python train.py --encoder_arch="conformer" --n_mels=64 --spec_augment=true --win_length=512 --encoder_fused_qkv=true --encoder_inner_norm=false --decoder_mlp_ratio=4 --decoder_qk_norm=false --decoder_parallel_block=false --decoder_tie_embeddings=false --batch_size=64
Rows from block 5 of the audio encoder of a small encoder-decoder audio transcriber, named by matrix and row number. Rows with one number belong to one neuron. Each number is 128 + 32 x the weight over its row's rms, rounded and kept within 0 to 255. All counts start at 0. Numbers have three digits each.
Before each neuron's rows are labels from the 100 clips, of 14976, where the neuron reaches its largest size: "responds to" is what is common among them; "loudest" is the band of the loudest frequency at the time of the peak. Only what is clearly more common there than usual is listed. The data: read English sentences (LibriTTS-R). In brackets: how many of the 100.
# gate: first MLP gate (encoder.blocks.5.ff1.gate.weight, 512x256), inputs 192-255
# fc1: first MLP up (encoder.blocks.5.ff1.fc1.weight, 512x256), inputs 192-255
# fc2: first MLP down (encoder.blocks.5.ff1.fc2.weight, 256x512, transposed), outputs 192-255

responds to: voice: female (81); the word "she" (25)
loudest: 2000 to 4000 Hz (78)
gate.6:137131140147131120101126158163143132076089156176166175099131190144150162248106072184151092064162111154119132180122133090098155141149135156103092175076133149171128149145109163133094098172131175
fc1.6:091148125116095135051135110117103060167116134115102123127195159158056166144131089096166133203163060162083152179125101149131106114105072146131104145138161124095090170127147124111104160154127132
fc2.6:127135152126182127171144104143102092103156098093186157135105079102085161109103090134123110046175115156126170125125144146055110108129127131159126091134114163090141106117118089087102115100116106

responds to: voice: female (90); the word "she" (81); the word "said" (46)
loudest: 2000 to 4000 Hz (62); 4000 to 8000 Hz (29)
gate.278:130138126191076096059135131111100095183142107139137120148145087116088155153114140096118162196112107205099114168132102122121133143129124110071102144182143169129074178134129177118160097110122138
fc1.278:255143105144104130090156110143171171156136106103100083134170151108096135108123135116113117148115095160136171176133127073075115139146106151153102163096118098137123200139138079137117091186114101
fc2.278:072123135129177117098127151123102102125117097150170166084139157087141134113161113142092138160189132117141101209120181174094126188101114155197152158157164122114096141107112133116067124052185146

responds to: voice: female (81)
loudest: 500 to 1000 Hz (44)
gate.308:092163149157121112121099078189130141139146138165136132121139119137152145091079147084132125173090128097117115079173079117175138122131126090129129099163144118159138147136115171069159135128109137
fc1.308:115149105137075155125101082118048122122098064103106127096126117078144131127123166092124201108079193118115134176150133196155131123114090132095127092142127052112144114116191127144115158111190084
fc2.308:146149168083120098157121096147123157112134090125140120114169077111099093196135079119115177042106199176091154048068153152153137094145130123170164066084101092143143111162125159110125154133139131

responds to: the word "you" (38)
loudest: 250 to 500 Hz (35)
gate.206:131130095174149146136149120107179169114085164136143059070125158182139122129099117128152084132075135130119116129120066114112113072107066138087132106157109182174136148109146132203131131210135103
fc1.206:072132144109107164074081103164161125107133119102135150110138056046112142158091153135088109123114136081174146093175126125185115076163149143108124130122091155133110102111096099110087138164159115
fc2.206:124099118165168147137139193101132141104132100153060129170127143090109129142105113090094178144141136191098100141069154125101167156180115148094129141110159133154141121107160099145128135151162147

responds to: voice: male (76)
loudest: 250 to 500 Hz (36)
gate.100:120102140083089128099135148117111072105117155148134029162124158159082092137109178155107091155133138132163105204122094175167150207135180134112093082158086214095142166082113112112147183164140114
fc1.100:097134166138153189158128124209177177125103116119136133129179062149122140159099130167118123181171148155101138173066114075141114174194180174135147133117108089134114130096154151133091117130130169
fc2.100:135110129197171131203151127114126161108111092133145114099087093132189147144189097117143173180177096197090153166139094099078106137111089129134121147161113136099082076147091133146112135105070173

responds to: voice: male (83)
loudest: 250 to 500 Hz (58)
gate.322:089153129156145165034137178111129091099138121111132126114139150183129104118145071130166133085114157135110111186114119139114167127129069154092070129107160099102095177124196134164122117148152069
fc1.322:154115131061140079179108140174136142109183112137109167132083165126162158061143145106112097142136101078159147062142144098126046174140133111176177115116123141131133077146144072092170076128093136
fc2.322:135136109196128136170110119057148190097100113133168091164103135099169122137065188124134072117068133105160128076161112078091156128156150203052114188155123175087134121081168145182095131173178116

responds to: voice: male (89)
loudest: 250 to 500 Hz (34); 500 to 1000 Hz (31)
gate.115:061104113150141126136164154081140199132217176108161127173087147140072139077119144092131084123104123139105109099172100116155132159143174126138129077215085152097132164082114134137089149167123151
fc1.115:182107144121169137140157152184117153108113158091064084142080156166104114166108151106065114099118125119147145130129074113128028118091167104139075145105170106145103088074118120176203111125107159
fc2.115:095138149169198141137137148135133116157114067187120162163122115100124202119110157072086161121141149141140102196128151091110116107138106138094098177116168165103102084061072103115122088123135117

responds to: voice: female (87)
loudest: 250 to 500 Hz (38)
gate.473:150143103127173114136177164148152151119144159106165148098144117160123149123163112149099100154120184124128144178152040118116105156165110153144170161095190197102133155099166146194122159149050157
fc1.473:087156114187169130123080149146112127157130146113097106119119080125144155125119132112204160188146106148134133125066130084165113094147119128125129088197118105123060139159075134103100118113149152
fc2.473:124167119161146038065099170178218127108156121114116161110194126202105099105155144151102115142169121125150094142131139045122110154136163150184163162124182181112110177056081096130082103120068128

responds to: voice: male (80)
loudest: 500 to 1000 Hz (33)
gate.70:119090078143168083145136110083165140125138210063115152120125135109138101091146137154128108112098163181189086094157154058087140131076159164148142159155193156111181165103122138170135127168104157
fc1.70:120166172072134081123161155132109098206092129119088088112108151134140150187126143164130168183115091107123160219115130139161127164110169112063139090151092168096093101146141130102180085156181091
fc2.70:061180072162101098147172099096182138138123207073110134116099148141196135153117133089169131153131156091126129109178058100124155155091092108156157126133144143120131126115175105170066146141113111

responds to: the word "you" (56); the word "your" (30); the word "are" (25)
loudest: 250 to 500 Hz (58)
gate.280:199132099121118145137124108111172108170094145093105097121148133121136077081115164147115198138078113141149121118154104046104151121099158182088086107161101162126130127082146171132134144126084150
fc1.280:123124096163169128167183140131164141129163150150166111209094168082143115132080155067121169098107151122111089091171118109126155092085140114115109166216154177094166100105075180138148152129082133
fc2.280:130138147098093153117128090071111180071065090202099098141159085133146123138073167138154113132061098157137087066102173123097141101188114148119053127156151104127178103085079119162149135072097149

responds to: voice: female (80)
loudest: 500 to 1000 Hz (55)
gate.99:114112131087080099120201100091141146126139150123124105162136214128124162129121162103118044092174125140145112117120155139136114122112118072106105101070073131149072217145079092167112060194162155
fc1.99:108196100185138174105131102145108105105133112107162156139201140153100142147143059131145110117152117144159206202071117135123113113126088154186150161112080095144109152141098103130096171098148125
fc2.99:147115077114177133177151176092150114128100148117156105105125167108127111125140116142151164111091132067135187136170147130146115117123155149155109086061128147105156125147128079122114106150172200

responds to: voice: female (79)
loudest: 250 to 500 Hz (49)
gate.27:034151107119117152184104157168143188113138104138082142147159138133124116141090161152127147144140107057059156120104072138119184114136075117118160113107083105095133093116115091151137165092192152
fc1.27:093189153168141160174089085205122083131134112130129203100164158240155130065140170092162149163115085135135102067135088164084118158113190107116115133121106099178135151087089110146093164120170134
fc2.27:113104138126147143091151086101128118092129138125175151119145176148183102157201159141066107100119178149116127129093160113120139164122104113181104133123129129129098139119111113122121182115049111

responds to: the word "you" (37)
loudest: 250 to 500 Hz (43)
gate.472:155110123171161108058143140118201111141108166104098133082087183079138145088146172098142088132100109111161154119166158146119159141099111169096122172165140142108092172126053135139126117202085101
fc1.472:078159123147119098130114092173109105141210171200182162166134063156104122138147096093114164135132086131107166151179090148182131084191126118179154136131126103117124124140122117099144140038089082
fc2.472:059119198140124108041124111102144136117087153092095152138200082099132149125063112165077119156150126151152115177147118089137094200149172133136096103060163158108102120081075118130076140102168181

responds to: voice: female (84)
loudest: 250 to 500 Hz (42)
gate.438:084075129125164107125233193103119162128080155149147164049110176120153155178126182163180069168147155114112138079113132150118109127114151157126172123178128149147188111127142124167124108163098090
fc1.438:119110161127128145163151132190188203138115169176151117175121128083122147095094131124108163095135180100143117127103137077124090135149153053143108088066134137173137133102129153143156085150095109
fc2.438:140086119127092163166057112116164147119112120134078069100161122122111124055111133137154150159147096096082174110109112098104132140114080155127156125123144082148196102083098069164136163139056155

responds to: voice: female (79); the word "she" (57)
loudest: 2000 to 4000 Hz (90)
gate.350:084115137130129101055114113147173126166142225080079179148137202118099156147149111156137150166154109138078121173137034112153116159159156206181166130110119175134100115105103150129163145111130155
fc1.350:115053148111144117058126061165150184151150167173123136141100166139084139123148091132140080146183148168105136144157114140154081141152166089105099152108127183166071163150136123138124127189123162
fc2.350:084150142186185127120084134172129093128095079136170214114177135045109153101133109139102124096122062128103137154083158114070075152166136157102114184171125139051112183138091105120084127110116158