Weights of a small encoder-decoder audio transcriber.
Data: trained on read English sentences (LibriTTS-R), 15625 training examples, 11.9 epochs.
Rows from block 5 of the audio encoder of a small encoder-decoder audio transcriber, named by matrix and row number. Rows with one number belong to one neuron. Each number is 128 + 32 x the weight over its row's rms, rounded and kept within 0 to 255. All counts start at 0. Numbers have three digits each.
After each neuron's rows are labels from the 100 clips, of 14976, where the neuron reaches its largest size: "strongest on" is what is common among them; "loudest" is the band of the loudest frequency at the time of the peak. Only what is clearly more common there than usual is listed. The data: read English sentences (LibriTTS-R).
# gate: first MLP gate (encoder.blocks.5.ff1.gate.weight, 512x256), inputs 192-255
# fc1: first MLP up (encoder.blocks.5.ff1.fc1.weight, 512x256), inputs 192-255
# fc2: first MLP down (encoder.blocks.5.ff1.fc2.weight, 256x512, transposed), outputs 192-255

gate.371:137101146127156072084128122170200137105043158138129147172119177097105127192127156127152123086129136118151142171098098115173109180115191140102106134113102178139082121161154122083140126129141098
fc1.371:095066149118164150110140148161132138151160152088048087154130180132083152128125152140171119222187128094048180231100099174182105160144137145127179159144160091108097063097120115116189146144065151
fc2.371:157143175131164088146088124193156117149109080127181193145164088079099143132119110132104146087162044170134137126084168121112112132127150119136108139156117085021131182147139114097093131145134148
strongest on: voice: female; the word "she"
loudest: 2000 to 4000 Hz

gate.395:100143118188153119110126159162196128085105156069113089169179137094097106078126101131138085106088137194144117101146091060150115083120089220104112099155136168163111156118086140164158051162130128
fc1.395:130055100103161116119135140068113122103165103125120075170080110139090103183144145158131078174133110100079157136189131142173090142127147116133134074125130129124147110196201075116117160143150110
fc2.395:130157181161156142192064120139161192098155118143130223131158131165168084132132148142064164129092066061126151123223110077108109027119130126142155123128142139095103102145142127129156168146177099
strongest on: the word "you"
loudest: 250 to 500 Hz

gate.433:142112113150073102075145130090094118102088152136108093077180161149106125146060110172142107139128155138151109160128091125120186194116140111095128077118157141096120120083070159155088146170099171
fc1.433:092195167154081112043193150072147204152137156101115133082118135131120162136168149147140080178194173136099129123163147125100138176139105205122111145126142167144167135151136137085096111127090059
fc2.433:161064117139103091141126086116114161146146117116136113119185084079105164060052071148105201188075159187122143154150082110182109116125119104112112047125152140111138124145102092195137161157152182
strongest on: the word "the"
loudest: 250 to 500 Hz

gate.55:105135130179161175088131159142134146120130163095141143148164193116115112126136114138160096102140094133167169200120115160110138152110123181118172169134139127130114153127156121140113104152117159
fc1.55:142100111143134159104120100126124100138111159145179109142157064123146128137101110137139144129107122078103160169179062114144153081174182182112129164196151238083096120130084152153108135106130143
fc2.55:093133134091173118123114149088123138132098071150135165142097095129099120110156147162089123147100111171060124096079201117059149115176121112168127139042160076139120108092149093153077092063144132
strongest on: the word "was"
loudest: 250 to 500 Hz

gate.119:154149181172110136118095110142103110106167094122166152121139132160114134113131155109148101137130155079151086153132110142106111146131089207132197170168160141165083128118127140099140101153064135
fc1.119:208083123098127119132119118163113090118080175081102128171134099132126142162125190155133191164096120075172171157131064109147126118112130164164146090129120180136118173127071093130110142103182126
fc2.119:116117147186112148147147140137151126120120096144134163084153124163166126095107131184129121113157158126136122116101132187101131146161106136123168145069189076114103124056143162117076152117077065
strongest on: the word "that"
loudest: 500 to 1000 Hz

gate.304:172097140117140178171132092114103156128113086102147085115104085082133131166108184116102159107091137100152098155119079127117148127133110135116210098077120136195100145109078140117173115085149160
fc1.304:157112139117082144091043087078063170141126164130196140110090152161165077109183114136106137105106081140210155140156103119115167095091078132078150082130099089149142120186172151122160157105191132
fc2.304:162130089181148128144137109184100095201142093084116109093105165178098162096161115142142120122159166176161120174090117131115129144074135132132133125115153133105049184116156088145098119088103071
strongest on: the word "was"
loudest: 250 to 500 Hz

gate.109:090117152143161179096073126093111148164167119109154115149087137158184098121153200043126110138132202108093133152146106142139151155142089129132159170148095121161097164111164148102178119154127157
fc1.109:096161091142179108127132120131149121102139131093143171083160105128134152103123127161152083128214157117120101118119164143157103113152108125145145158148148106109141125109103062184120129105056131
fc2.109:150124145111100148144152106088195154078109165131136117089112202183165092132115131169115079194147156075097145154172070123099114132142170084129133165143128136123137065092082169176093168139126149
strongest on: the word "she"
loudest: 250 to 500 Hz

gate.426:204160107105153192115123087141198110114095130148134119149161143166090084164079149126148145122144101113114156206089125120103138153162098141092138153086159103103169150123123154115142130162142183
fc1.426:111176112137142112119184174119186081089088101051080115116069133133151127140166171141144164136154187125102118054091079086100128164134094159121149171165139125083139118147081154114065123103121102
fc2.426:145051154110106133101121193185120096123079080112078095123170135139127120138067085146103108150141132124160096167155121122165113117071133124104111111157102162115145097140124171110179116141132161
strongest on: the word "it"; the word "was"
loudest: 250 to 500 Hz

gate.164:080151127213124167086061181104178128141153111124177182110186117145148138085110118115130075100136128102126129154106137169101128161128139153076127171174099108158065137091149109098155136114108113
fc1.164:114181109197115093155130115142162125139117114086135137111179080106165109066152077160101103119166139165115120163160123123094129163118156168141147133108141097127103149096107136114096142080115096
fc2.164:124161130027102165112075152151145131119114156178079111087106180185139148114105113089170110119148100127116137059149146196126129076141127126163095110126078121144150171163082128140175122159143129
strongest on: voice: male
loudest: 500 to 1000 Hz; 1000 to 2000 Hz

gate.509:075123139176121141091118076135128130125142148037111175112188162106091177110149110170170123108117126122106140096105131134156084086129073179121117128126122118147095137114122114146134132168105094
fc1.509:200117131134133154143170074191102135167094152143155130143134075120137149123147132095140113122143152194179147080124125155076132095147125207150149109136123139121128185147152187167101087118064085
fc2.509:069145109163127122121155136129108073122189179184149148098167121129154101126148130118076140142114172099085156223163150146152145134138169080108142145099121060127136145107156169121116155105151124
strongest on: the word "that"
loudest: 500 to 1000 Hz

gate.450:039166135136086118080157144093114135163177075129133188131137090100103188158105154069130064115120099155059097142132098138127122127158085170134137208172126167177112162081095136137108097139134119
fc1.450:113079114147140085079180102119121041154116111189135065182109171095166109140172167154135139060112176132169103164146174116198134164133143100156090103121093132121155141163156092132169162177153033
fc2.450:139213119139155106183070107126153140106135121125109143100158080123105115164135089128120171090181116169181109163182125169140101128091127221161159064171134128141124090111116127085127123178140128
strongest on: the word "i"
loudest: 500 to 1000 Hz

gate.411:177121095172099121151150119134152077148159144057124097129150101134127094124076090113133184166139147128143079165109120135113111145128111162155124109178159150119099100098128119136094140099096156
fc1.411:173087140131097159070108134096099127132134083115162138147138093148093044140060106157146143142093079148087206112137159148088148150178097147104092102110141128168155131108151113086148164100143155
fc2.411:124148140159153119130141099161134127122154103139135116115124143175128124160132154194127116202091160128129135103124130147092129171154161099131157124141187112147155081096069130159117140155071133
strongest on: the word "was"; the word "it"
loudest: 250 to 500 Hz

gate.248:128110201157177124059147126161127199147149223160156139118186164182135122135164102107096124137114112139096144150112097145151137128097070117144119117124102168131120188131142144153187121106069141
fc1.248:116095174097166131107101165189149177079073123149148052100172134139135144086121117105193151097094077150135147118111128141126106205078150108101101080114129131173114164144113196112130108090151176
fc2.248:141147128136123140111121098145095161125159105170131083170124142120100195095083079102124093141111128171182108139119177189113132151135109113130103167130127134123121189141076090113152088125143151
strongest on: the word "the"; the word "old"
loudest: 500 to 1000 Hz; 250 to 500 Hz

gate.200:062173103175184173073156190141169157120140157105147136117150158096116129116111173092120120106104147095165111163120156165157125099132129145113162183189172175150096148131124109128114118116139120
fc1.200:190112141093159104139125111147119096186090149101087120168093188144101164126159156151145147173180102143131177170101133102159133170092145113176107119132142111103072132120172106133102169090105164
fc2.200:060147120150139143040127156129152148110121139125130199122145137169069147131112099154156022147173077106143084133167145112149119148105255091100124165116182157115156122080168155105116117049085100
strongest on: the word "before"
loudest: 250 to 500 Hz

gate.436:137150098181083156078147134114094115168115104119091136133151075091137133104167161114174123166146133081147139156118099120188163160133086147159149129210136164149097113112094160143141129081107093
fc1.436:153109081211161128157121122135185132160118151124122179136154121103168148115133153127141134186105089089156170156174103155138140088118152085108116156097188132121073157115060132134143124180157161
fc2.436:137095133079134114092098123107100134166074083099151083089071069142121113160151102146162152123109181135140127145062185139174127181166161078132186126131183115149139056165136138083102147144104158
strongest on: the word "was"; the word "it"
loudest: 250 to 500 Hz

gate.10:100089119120165084153090153147107114127138151108118096118138126127085159068038136116189105116174086155136084143158099142129084156089146086154118144120081149163067139104108143105147058098131151
fc1.10:115124152167146130108123127180137151097129155182164126170135105127094118084189157118100106115154074139165177140093109149177142102111128157114114170177125208131088137108133105094125127141037130
fc2.10:108114127178174101136139128141143174131113128154139123170145082122092154071112090135096145156133137158143080138140182164121112113124155155156138127161131169144084163121148116125113071118068125
strongest on: voice: female
loudest: 500 to 1000 Hz

gate.140:131113139121155151124134132134081138168094143131203137168081060076157089125152108099171138053099114082176111152118180170225156120121121109145109095170132146166156116153167124115155129067125124
fc1.140:183117083104132114134127124089127154166092174102163137072166053121106180097120109142182102181121113115144166160121162167135055130133173144073064102140129084161118142138141090086147096098121159
fc2.140:091125127119105098138126172115097134125140124108110121099132088162157123107124116105130133126188151143127100037165078154162101149119168141175146112139096132199135120103141165109126078140142081
strongest on: voice: male
loudest: 500 to 1000 Hz

gate.50:126150174177151110080134099115147085094107168063155134089147106146146116177144076112089121101089144087142098158122109127140172135182086107194188077082082136140124111097142125126120150124139147
fc1.50:151130134104123131107134127158119147094133119102226112099166128127143134090171111122087077157101087122148120112160132147112115127110108060119142137066124200112081163086173140159109128126138102
fc2.50:168060068160111156165161113163075142170112088107159145135039151127135140171188071118140161088130163172085142087074126131114130118150126141085099147051122121127118132172120137111127090103083090
strongest on: voice: female
loudest: 250 to 500 Hz

gate.210:091160096092131128088161127108134151148131154173127134088154079110164147096106167159099115079122173120128072111151109146173185146153145092084114099135162151082136152085157160196154155166065130
fc1.210:169144102094120137091180136139144132191103119095108092130116136121141121130169139118125098135072184144121129078163116097149170091122152133080071112114145224121070134149139131137199102122130081
fc2.210:104206110122083111099129119108139124183140132158183068128083160145133143092105128093118144094080138110153150110147144148135101153152155128133128081127099138098151134139170107160093173129195157
strongest on: the word "he"
loudest: 250 to 500 Hz

gate.268:107136123146171082164147140187163135136086178071126132123159164133110165088176105132120100135120158165150151125127124091123094200083166184146118129142134171155126138102123147137095133090128127
fc1.268:125211159160119125160101127095112096117169139141092062126067164112121105149081202112098131111109081165116088150157131173138182127144134066138129116137071122072122115134129111113150195159146172
fc2.268:122114136166131126137104128114111216142108155148127152184173086142166128184114079111178159166133104067125157139094182152152143138102099153120120125171155146124050110171107152137142143107123113
strongest on: voice: male
loudest: 500 to 1000 Hz

gate.374:085134106149136135122154144098108081144099156100117091125083120131094122124133152127108200200106155115141080169133082124164112147128202142094122120155121229144138091109073112163088151145162165
fc1.374:060192141121129124037110106117111142170136127120125117139091123091117134173127140118120129118109110121111057088178128134161114087151131096124109093136102146165111149167143120121140080123159109
fc2.374:172176079154182147080153115130166108102158133067168207165162098103132154110158139127159077137150103138126153137145116103109136122134144094173132180132179131141104145072057117143079120086046141
strongest on: the word "he"
loudest: 250 to 500 Hz

gate.121:166094111112183101152229148100212084128125142077099113113114156119134120103124185116145147112117170137191071078130076121127171116115119137157153127154107143059127094062062126130159113177066120
fc1.121:208115103134166141138139152054147110151121114162180146150078117088149091147123130096122134071103122141154094104121142098101157093143064163140135174183122132126122106168149141129224101164083141
fc2.121:152073151088093135101184135180133144096104086182114083157122149191131119150095202163128133131157094120100101052111146118078159163140089123182096189097157089131149134099070110119132121106099158
strongest on: the word "you"
loudest: 250 to 500 Hz

gate.327:131134150139121148079053102161107117146153159177153129123186135106126088080168119111144153130116051123163120163125126092111107132156088132122104129120147071136108162108172099092149092125135217
fc1.327:142118164165117135135105104119147096121148122167129193107134129086129146133116149154164136147047095122106143071133161090132135142126062154141145095141166106143162092156123116102141093126126109
fc2.327:109129148119120154081142087139119104149121182093139142099096132140153099173205171136148178129138172067131147109103072179093159184149095153131169142151144111141153091095116148089125155129099072
strongest on: the word "it"; the word "was"
loudest: 250 to 500 Hz

gate.30:118090142158158118061132150186176126130129120166088100109167062138067102126104040126141080105160126109124115142125096130126180158109139136129070151157136185121076120135098168138152122158090208
fc1.30:110116133140121129150152093122143142185171094115147123124144163144101131151131107097151117113133132151057076113132160123073147140106099167176096196160133127113165099111198133081081169082145115
fc2.30:111134192020168078104144147101114134124118108170127114140073163109135090141209135127110136076151123077093169134135140111151166096108117093158145119118150132095148067122056140134148207095130118
strongest on: voice: female
loudest: 1000 to 2000 Hz; 500 to 1000 Hz

gate.225:119182155199088122165169153096164166189151161091089166132135194125128161104092210100151136148125181113149123159151094120173106162133162164109170138153109132119115097102100119204123097107136070
fc1.225:136135088110135175130141122124139168142047047126202116081112078070142090183134120161134122111119166123081094119086143079052194113159120161116158170093129119153123110126140145186119089115175134
fc2.225:139120169100124177153156169082152116139141119133156109113094167101177095191117156133096140160098185099101133112096116102135180144146121126083158152173103106148115085129126098137131150166140088
strongest on: the word "from"; the word "for"
loudest: 4000 to 8000 Hz

gate.141:127122099173143123115131195124105163137071164081120139105185104076149110125160158140148094141154133150140125176038142133200133209136091129152204135103053134160127143173146126146178133103167148
fc1.141:163161191120129128117159149130174094068148109138122115174178164147083138106164135093189093114110074162135117111147181137110078128126144162117115187128107115147120133101093052146152135156102083
fc2.141:184177122155157119143122136152086157159139144119173135134156143089141156126109081103138120118072108146169185154207124170085068070125101133119143119137146182143106145095100168088130175174179131
strongest on: the word "be"
loudest: 250 to 500 Hz

gate.56:146146084143171120153156131133181153127184127139169107097167169146175155091128136088121154129105132090125055077190122146125176117160142155152142115194162149075137096124073155136126133123036152
fc1.56:109142166094112117165053194168096133171146129113057196093114084178119148175121142158115097173163115101131151170138105123158108172099067130179170178111161073102128100106104088128121130088128115
fc2.56:111162130164191087123102120148157070188152157096151162144112140143122165142167115107138158127176132095123162213168140120159089171097168099141178152104151204101106087160126101082108096127121145
strongest on: the word "you"; the word "she"
loudest: 250 to 500 Hz

gate.106:117150135166171138136111136152101161146113108094171141092159097172096092154186069111148089158149098125206095147080103111126106165101098202152152125205115136130088103136090132135095090106106153
fc1.106:111137139107116146171179143149114181138131090066152070129171178170117124106088109120114071118158114087149130186119172127104104131145127099102168140123142196132107114070074101136143111148077099
fc2.106:074131149107147135126170107047091097070157157150135131144073132131130166097147074104082151126105113195133125158084137178144126116105148140135058117144078107117158127197107142141098069066189170
strongest on: the word "see"
loudest: 250 to 500 Hz

gate.83:109158126125157157110166131124164113110153133128114157117118145066127138202144188124155154144138173105055119114103119141165128123132121166113172103132154116138132090161178094103123136184121084
fc1.83:095074083117134104065108164185106118108110162127140171126099106107118144085137120087092131149142039099088109152112084136144170131151082108135115195179142141038085154136106121080146148101076149
fc2.83:172142116058099083156187172117127133112175133100058134107087201146131159089121165140153099111141184124134124078157083162097133136120141137194125104161144084136164118114165136173156121209127051
strongest on: the word "it"
loudest: 250 to 500 Hz; 500 to 1000 Hz

gate.478:169137095135184146142188123188169183145112137102109129114155155158104174197130148114142087143162153066180132170128116179137131137108177136146131183098103127115091137131106108103147098102088144
fc1.478:072129150105118137127151168078061188085120089155132184078110136137156145134123123130128051148112126151155140133157179184105120133114110107128113077155114091065152105116081137185110135168159110
fc2.478:166100081083105135161155153091096155111149126086071127159075151192083107163132147132071124081164166135155115103142056096083143043110102111148171118085153132106108108109149108141147117124129060
strongest on: the word "see"
loudest: 250 to 500 Hz

gate.174:120150189182169049101133118135179152110165172135117128150165160091069153139136095131130085132119161075113118122118145148155069161135151151122143080096143156156103123143049087085145108174104121
fc1.174:056095147163105123100126152150110174132158173097083131127135165159070117095130141100133098208137161047059146123154087125168099093172115134134154136116157149112104153073053138098150181160051156
fc2.174:131142181173198104091114129120116107077086178144126166153140128042092214151148137131148120100120047154193164176133174112079095169087129168108135112140086118037134128173130139102103103137119133
strongest on: voice: female
loudest: 4000 to 8000 Hz

gate.16:094100160133081110121173158163149087203140204108069165078169108124119135129067124179150134176173102130100126189117019125154138148131138169120113159147144097081093094123090123148133169143082140
fc1.16:108127153137127139138141098055159136138132145144092158111121115068076065174154193141097140110160161135098127119155098107117152076106137210148170164128127169154116129121188122150097143141163104
fc2.16:127145106158094134138113097136113125143129135125184131109103133111157051119120062146111101139132192115096162110194109160126147095150188121154127124148124081161138129156140209139127193133082136
strongest on: the word "the"; the word "in"
loudest: 250 to 500 Hz

gate.325:112144156126181164117210114111144104107168127099120090127098103106135149141156146128106103115148186161140112106158069135118095138161158104161213102099160157152102095085162185168114125161090143
fc1.325:116076121104096146114102141134086178199105091062131100134138085155077098111112106138141113153159128135119112188147179198137106064165171160133133094166122104094071149145148108087165087124095170
fc2.325:136134095141163131132212131037076155083230153129071150148107154128154134113128181096138124063115153144170126108135068101115116065119102130108120125145115123163119146128169121177131087167178118
strongest on: voice: male
loudest: 250 to 500 Hz

gate.18:165166167218138160113150100089138142125177170169156170179160101141107156064085131072125091064098071160164111126148054136090106129140134114070133136127181118166101145109145084157127054162100098
fc1.18:135175161183151155134081091169169134153204145091110130135166106107135142083079101129122124135120119120166120211116071098095094124161139153125094156152119141135060152112070069133114128130133142
fc2.18:141112094032131108066125144144123192109108174135180152124055156166146129116127152139135112126131129069123164117159193175149147154148127138145106154165141133136186099141084133170117151120101142
strongest on: voice: male
loudest: 500 to 1000 Hz

gate.399:131158112193084110126158116121149124099164164138144092158133123167095139149094156150105215113081163101132146139130053173148140094096117161126119142137121147146148111098050139141062152140083122
fc1.399:190167175143139138120106069099120144117073131091089137112158083123117146145142134178113155139075128140112125138189119083093137131086096091105179137130187134121132110136212139184154121113084062
fc2.399:171152125153116093154103116180143069123073128139050194098104163119142114139106165119131126157146086169136168093105098133127110101137149168118145083154169065124097134155182148121126132157103150
strongest on: the word "for"
loudest: 250 to 500 Hz

gate.260:136106124123159149111136122119139087145078149114108125131124127143139106079118156095109137145082117175165104196127076056154188152155175141106112112096145193113073159073068157147140138137127147
fc1.260:088143109213130102094141149105071177113147137180139180118138119110121158123086089146142100126149122092187136091111121155100100108125112119176152120140123049156106162164155123091142119142182206
fc2.260:115055186103165097200118130121169116125145135159127093105166136154097125188135089160148139134137121154132119093107131153157122152124083100144150095088106118116092133187121060096103083135115163
strongest on: the word "who"; the word "his"
loudest: 250 to 500 Hz

gate.425:064085173182152071116146156116156177143178168164082156105162142133029169073104137146199084156113114075131127088175117184178088144118158163120127098120149178146113161135076101116112057179127148
fc1.425:172139144158122115180115093176091065121101065121093143094135091133103119144082118174123136071090094162124109129117112089116148133063157154121106089089088102095130115160162096081115125114154161
fc2.425:157075105128063195179136109095086122159175129088206125113108098143194053149091108102120127109111176128139147158101089187149194072146068111082129094106106102203130115127211146163149115148192086
strongest on: the word "said"
loudest: 4000 to 8000 Hz

gate.323:116156131108178142093119096182132130102107105126162199145198087149135150064093121104126079087116158120199094078175121192162140083092092112186135122189078178161130130107083190129162116069096145
fc1.323:189169101161141145144119070096100094173142126113157111118101136146136101150143143071138132117105155058159087108117139121093133121137111172094091143130144106122112140137114078162164125162054116
fc2.323:115138079103132142093175096149147179127117108129117054133118099156136087135128157124098124143168166183134162106114078107093166109084118076164091109054103116153155114082115153134116128154125115
strongest on: voice: female
loudest: 500 to 1000 Hz

gate.97:126152130145130118133096139131182049211139164119135180095108122103132113089096154141173132082139150110121079118122103094194151169190127193110110145224084191153021102135115130135133095139099126
fc1.97:125135180130152147175132185150097104115111065170157107161138158145067138148098122155125146050160138074124110138084161140069104199210108123163169140168092105122147114096163080099063157130136162
fc2.97:133116188157102156121134161111185086126092140109180159126117153134161175121180164149078162165123110097134146172111109088065133106098119122178115162114130177094126134150128080099115138131148136
strongest on: voice: male
loudest: 500 to 1000 Hz

gate.480:052087148160075126092114153163121155092152121136105136158162172192091176121126150122133109159139089135068096156111118153169115126076132111145152171182083109157143183117103105070140087151146148
fc1.480:164144093096187130111128136123173136145102140153104088194086090064187120173106163113124129143137153113144136120141174063115107131099136155098132139138213143140108113111200156157140139130133098
fc2.480:100177125141137114084097175103164066134139109174106161111193068116109102174109103114186101091148120149174116122153193104185193145112160116111125108183104146122141102185197152116139092107157109
strongest on: the word "out"
loudest: 500 to 1000 Hz

gate.150:134117078155183077170143096079150130196149137121144066119099114163100143081142165121114145078086158110170065167122152079076123129119103117180088147131155158145114125135102172145146111133070136
fc1.150:057155115199093109155118093089212198079149124154125128163159127159076128145093140124119074139108085119096136078107103166103163083142151156126189126143138129122167128102089066069095138116150121
fc2.150:138155153187229100139155110074126147092170175100154075150122159221141131157124104115116102104132171085170127193190114160110137089090155146176164135135128167119111126133152124144111100173131117
strongest on: voice: male
loudest: 500 to 1000 Hz

gate.501:128144123148183190161130159140152142113105134052099099110063135085103124151110129152161122136114144131131107149106100132139138089167126126102164140173094116113139162076126077153119117133120171
fc1.501:105096183095144151151100067163094155150122161112134126163080093180082165062183100132124111103177117155124095108139153185164086137114163106183174093072137121117126128137163123121094164091095195
fc2.501:141191133198139157131096091074142142165181182105175173139187180157162169093078135110107108125117165170149154152144120129104107127155157135129134150173158152120150131114181161208089127165171163
strongest on: the word "and"
loudest: 250 to 500 Hz; 500 to 1000 Hz

gate.25:088081091153121136125155167156167130141153117111123123109118130115127143112143169147162133164135109126105093149136061147167196141146069125163161100177077127058134142118093118136125143084120162
fc1.25:098141160106177090137101152108127086113133157075050048108101110135053176118091138123152133124156135169131130142148155138156084158112128169146131101075138133103121104151102071121154104112149129
fc2.25:125136157181158176126085126169180083143137149085126127152173165125099141131118145140110167161125134123143171182123093084098092139156143157123176162114162117123098112100146051120086080195102131
strongest on: the word "we"
loudest: 250 to 500 Hz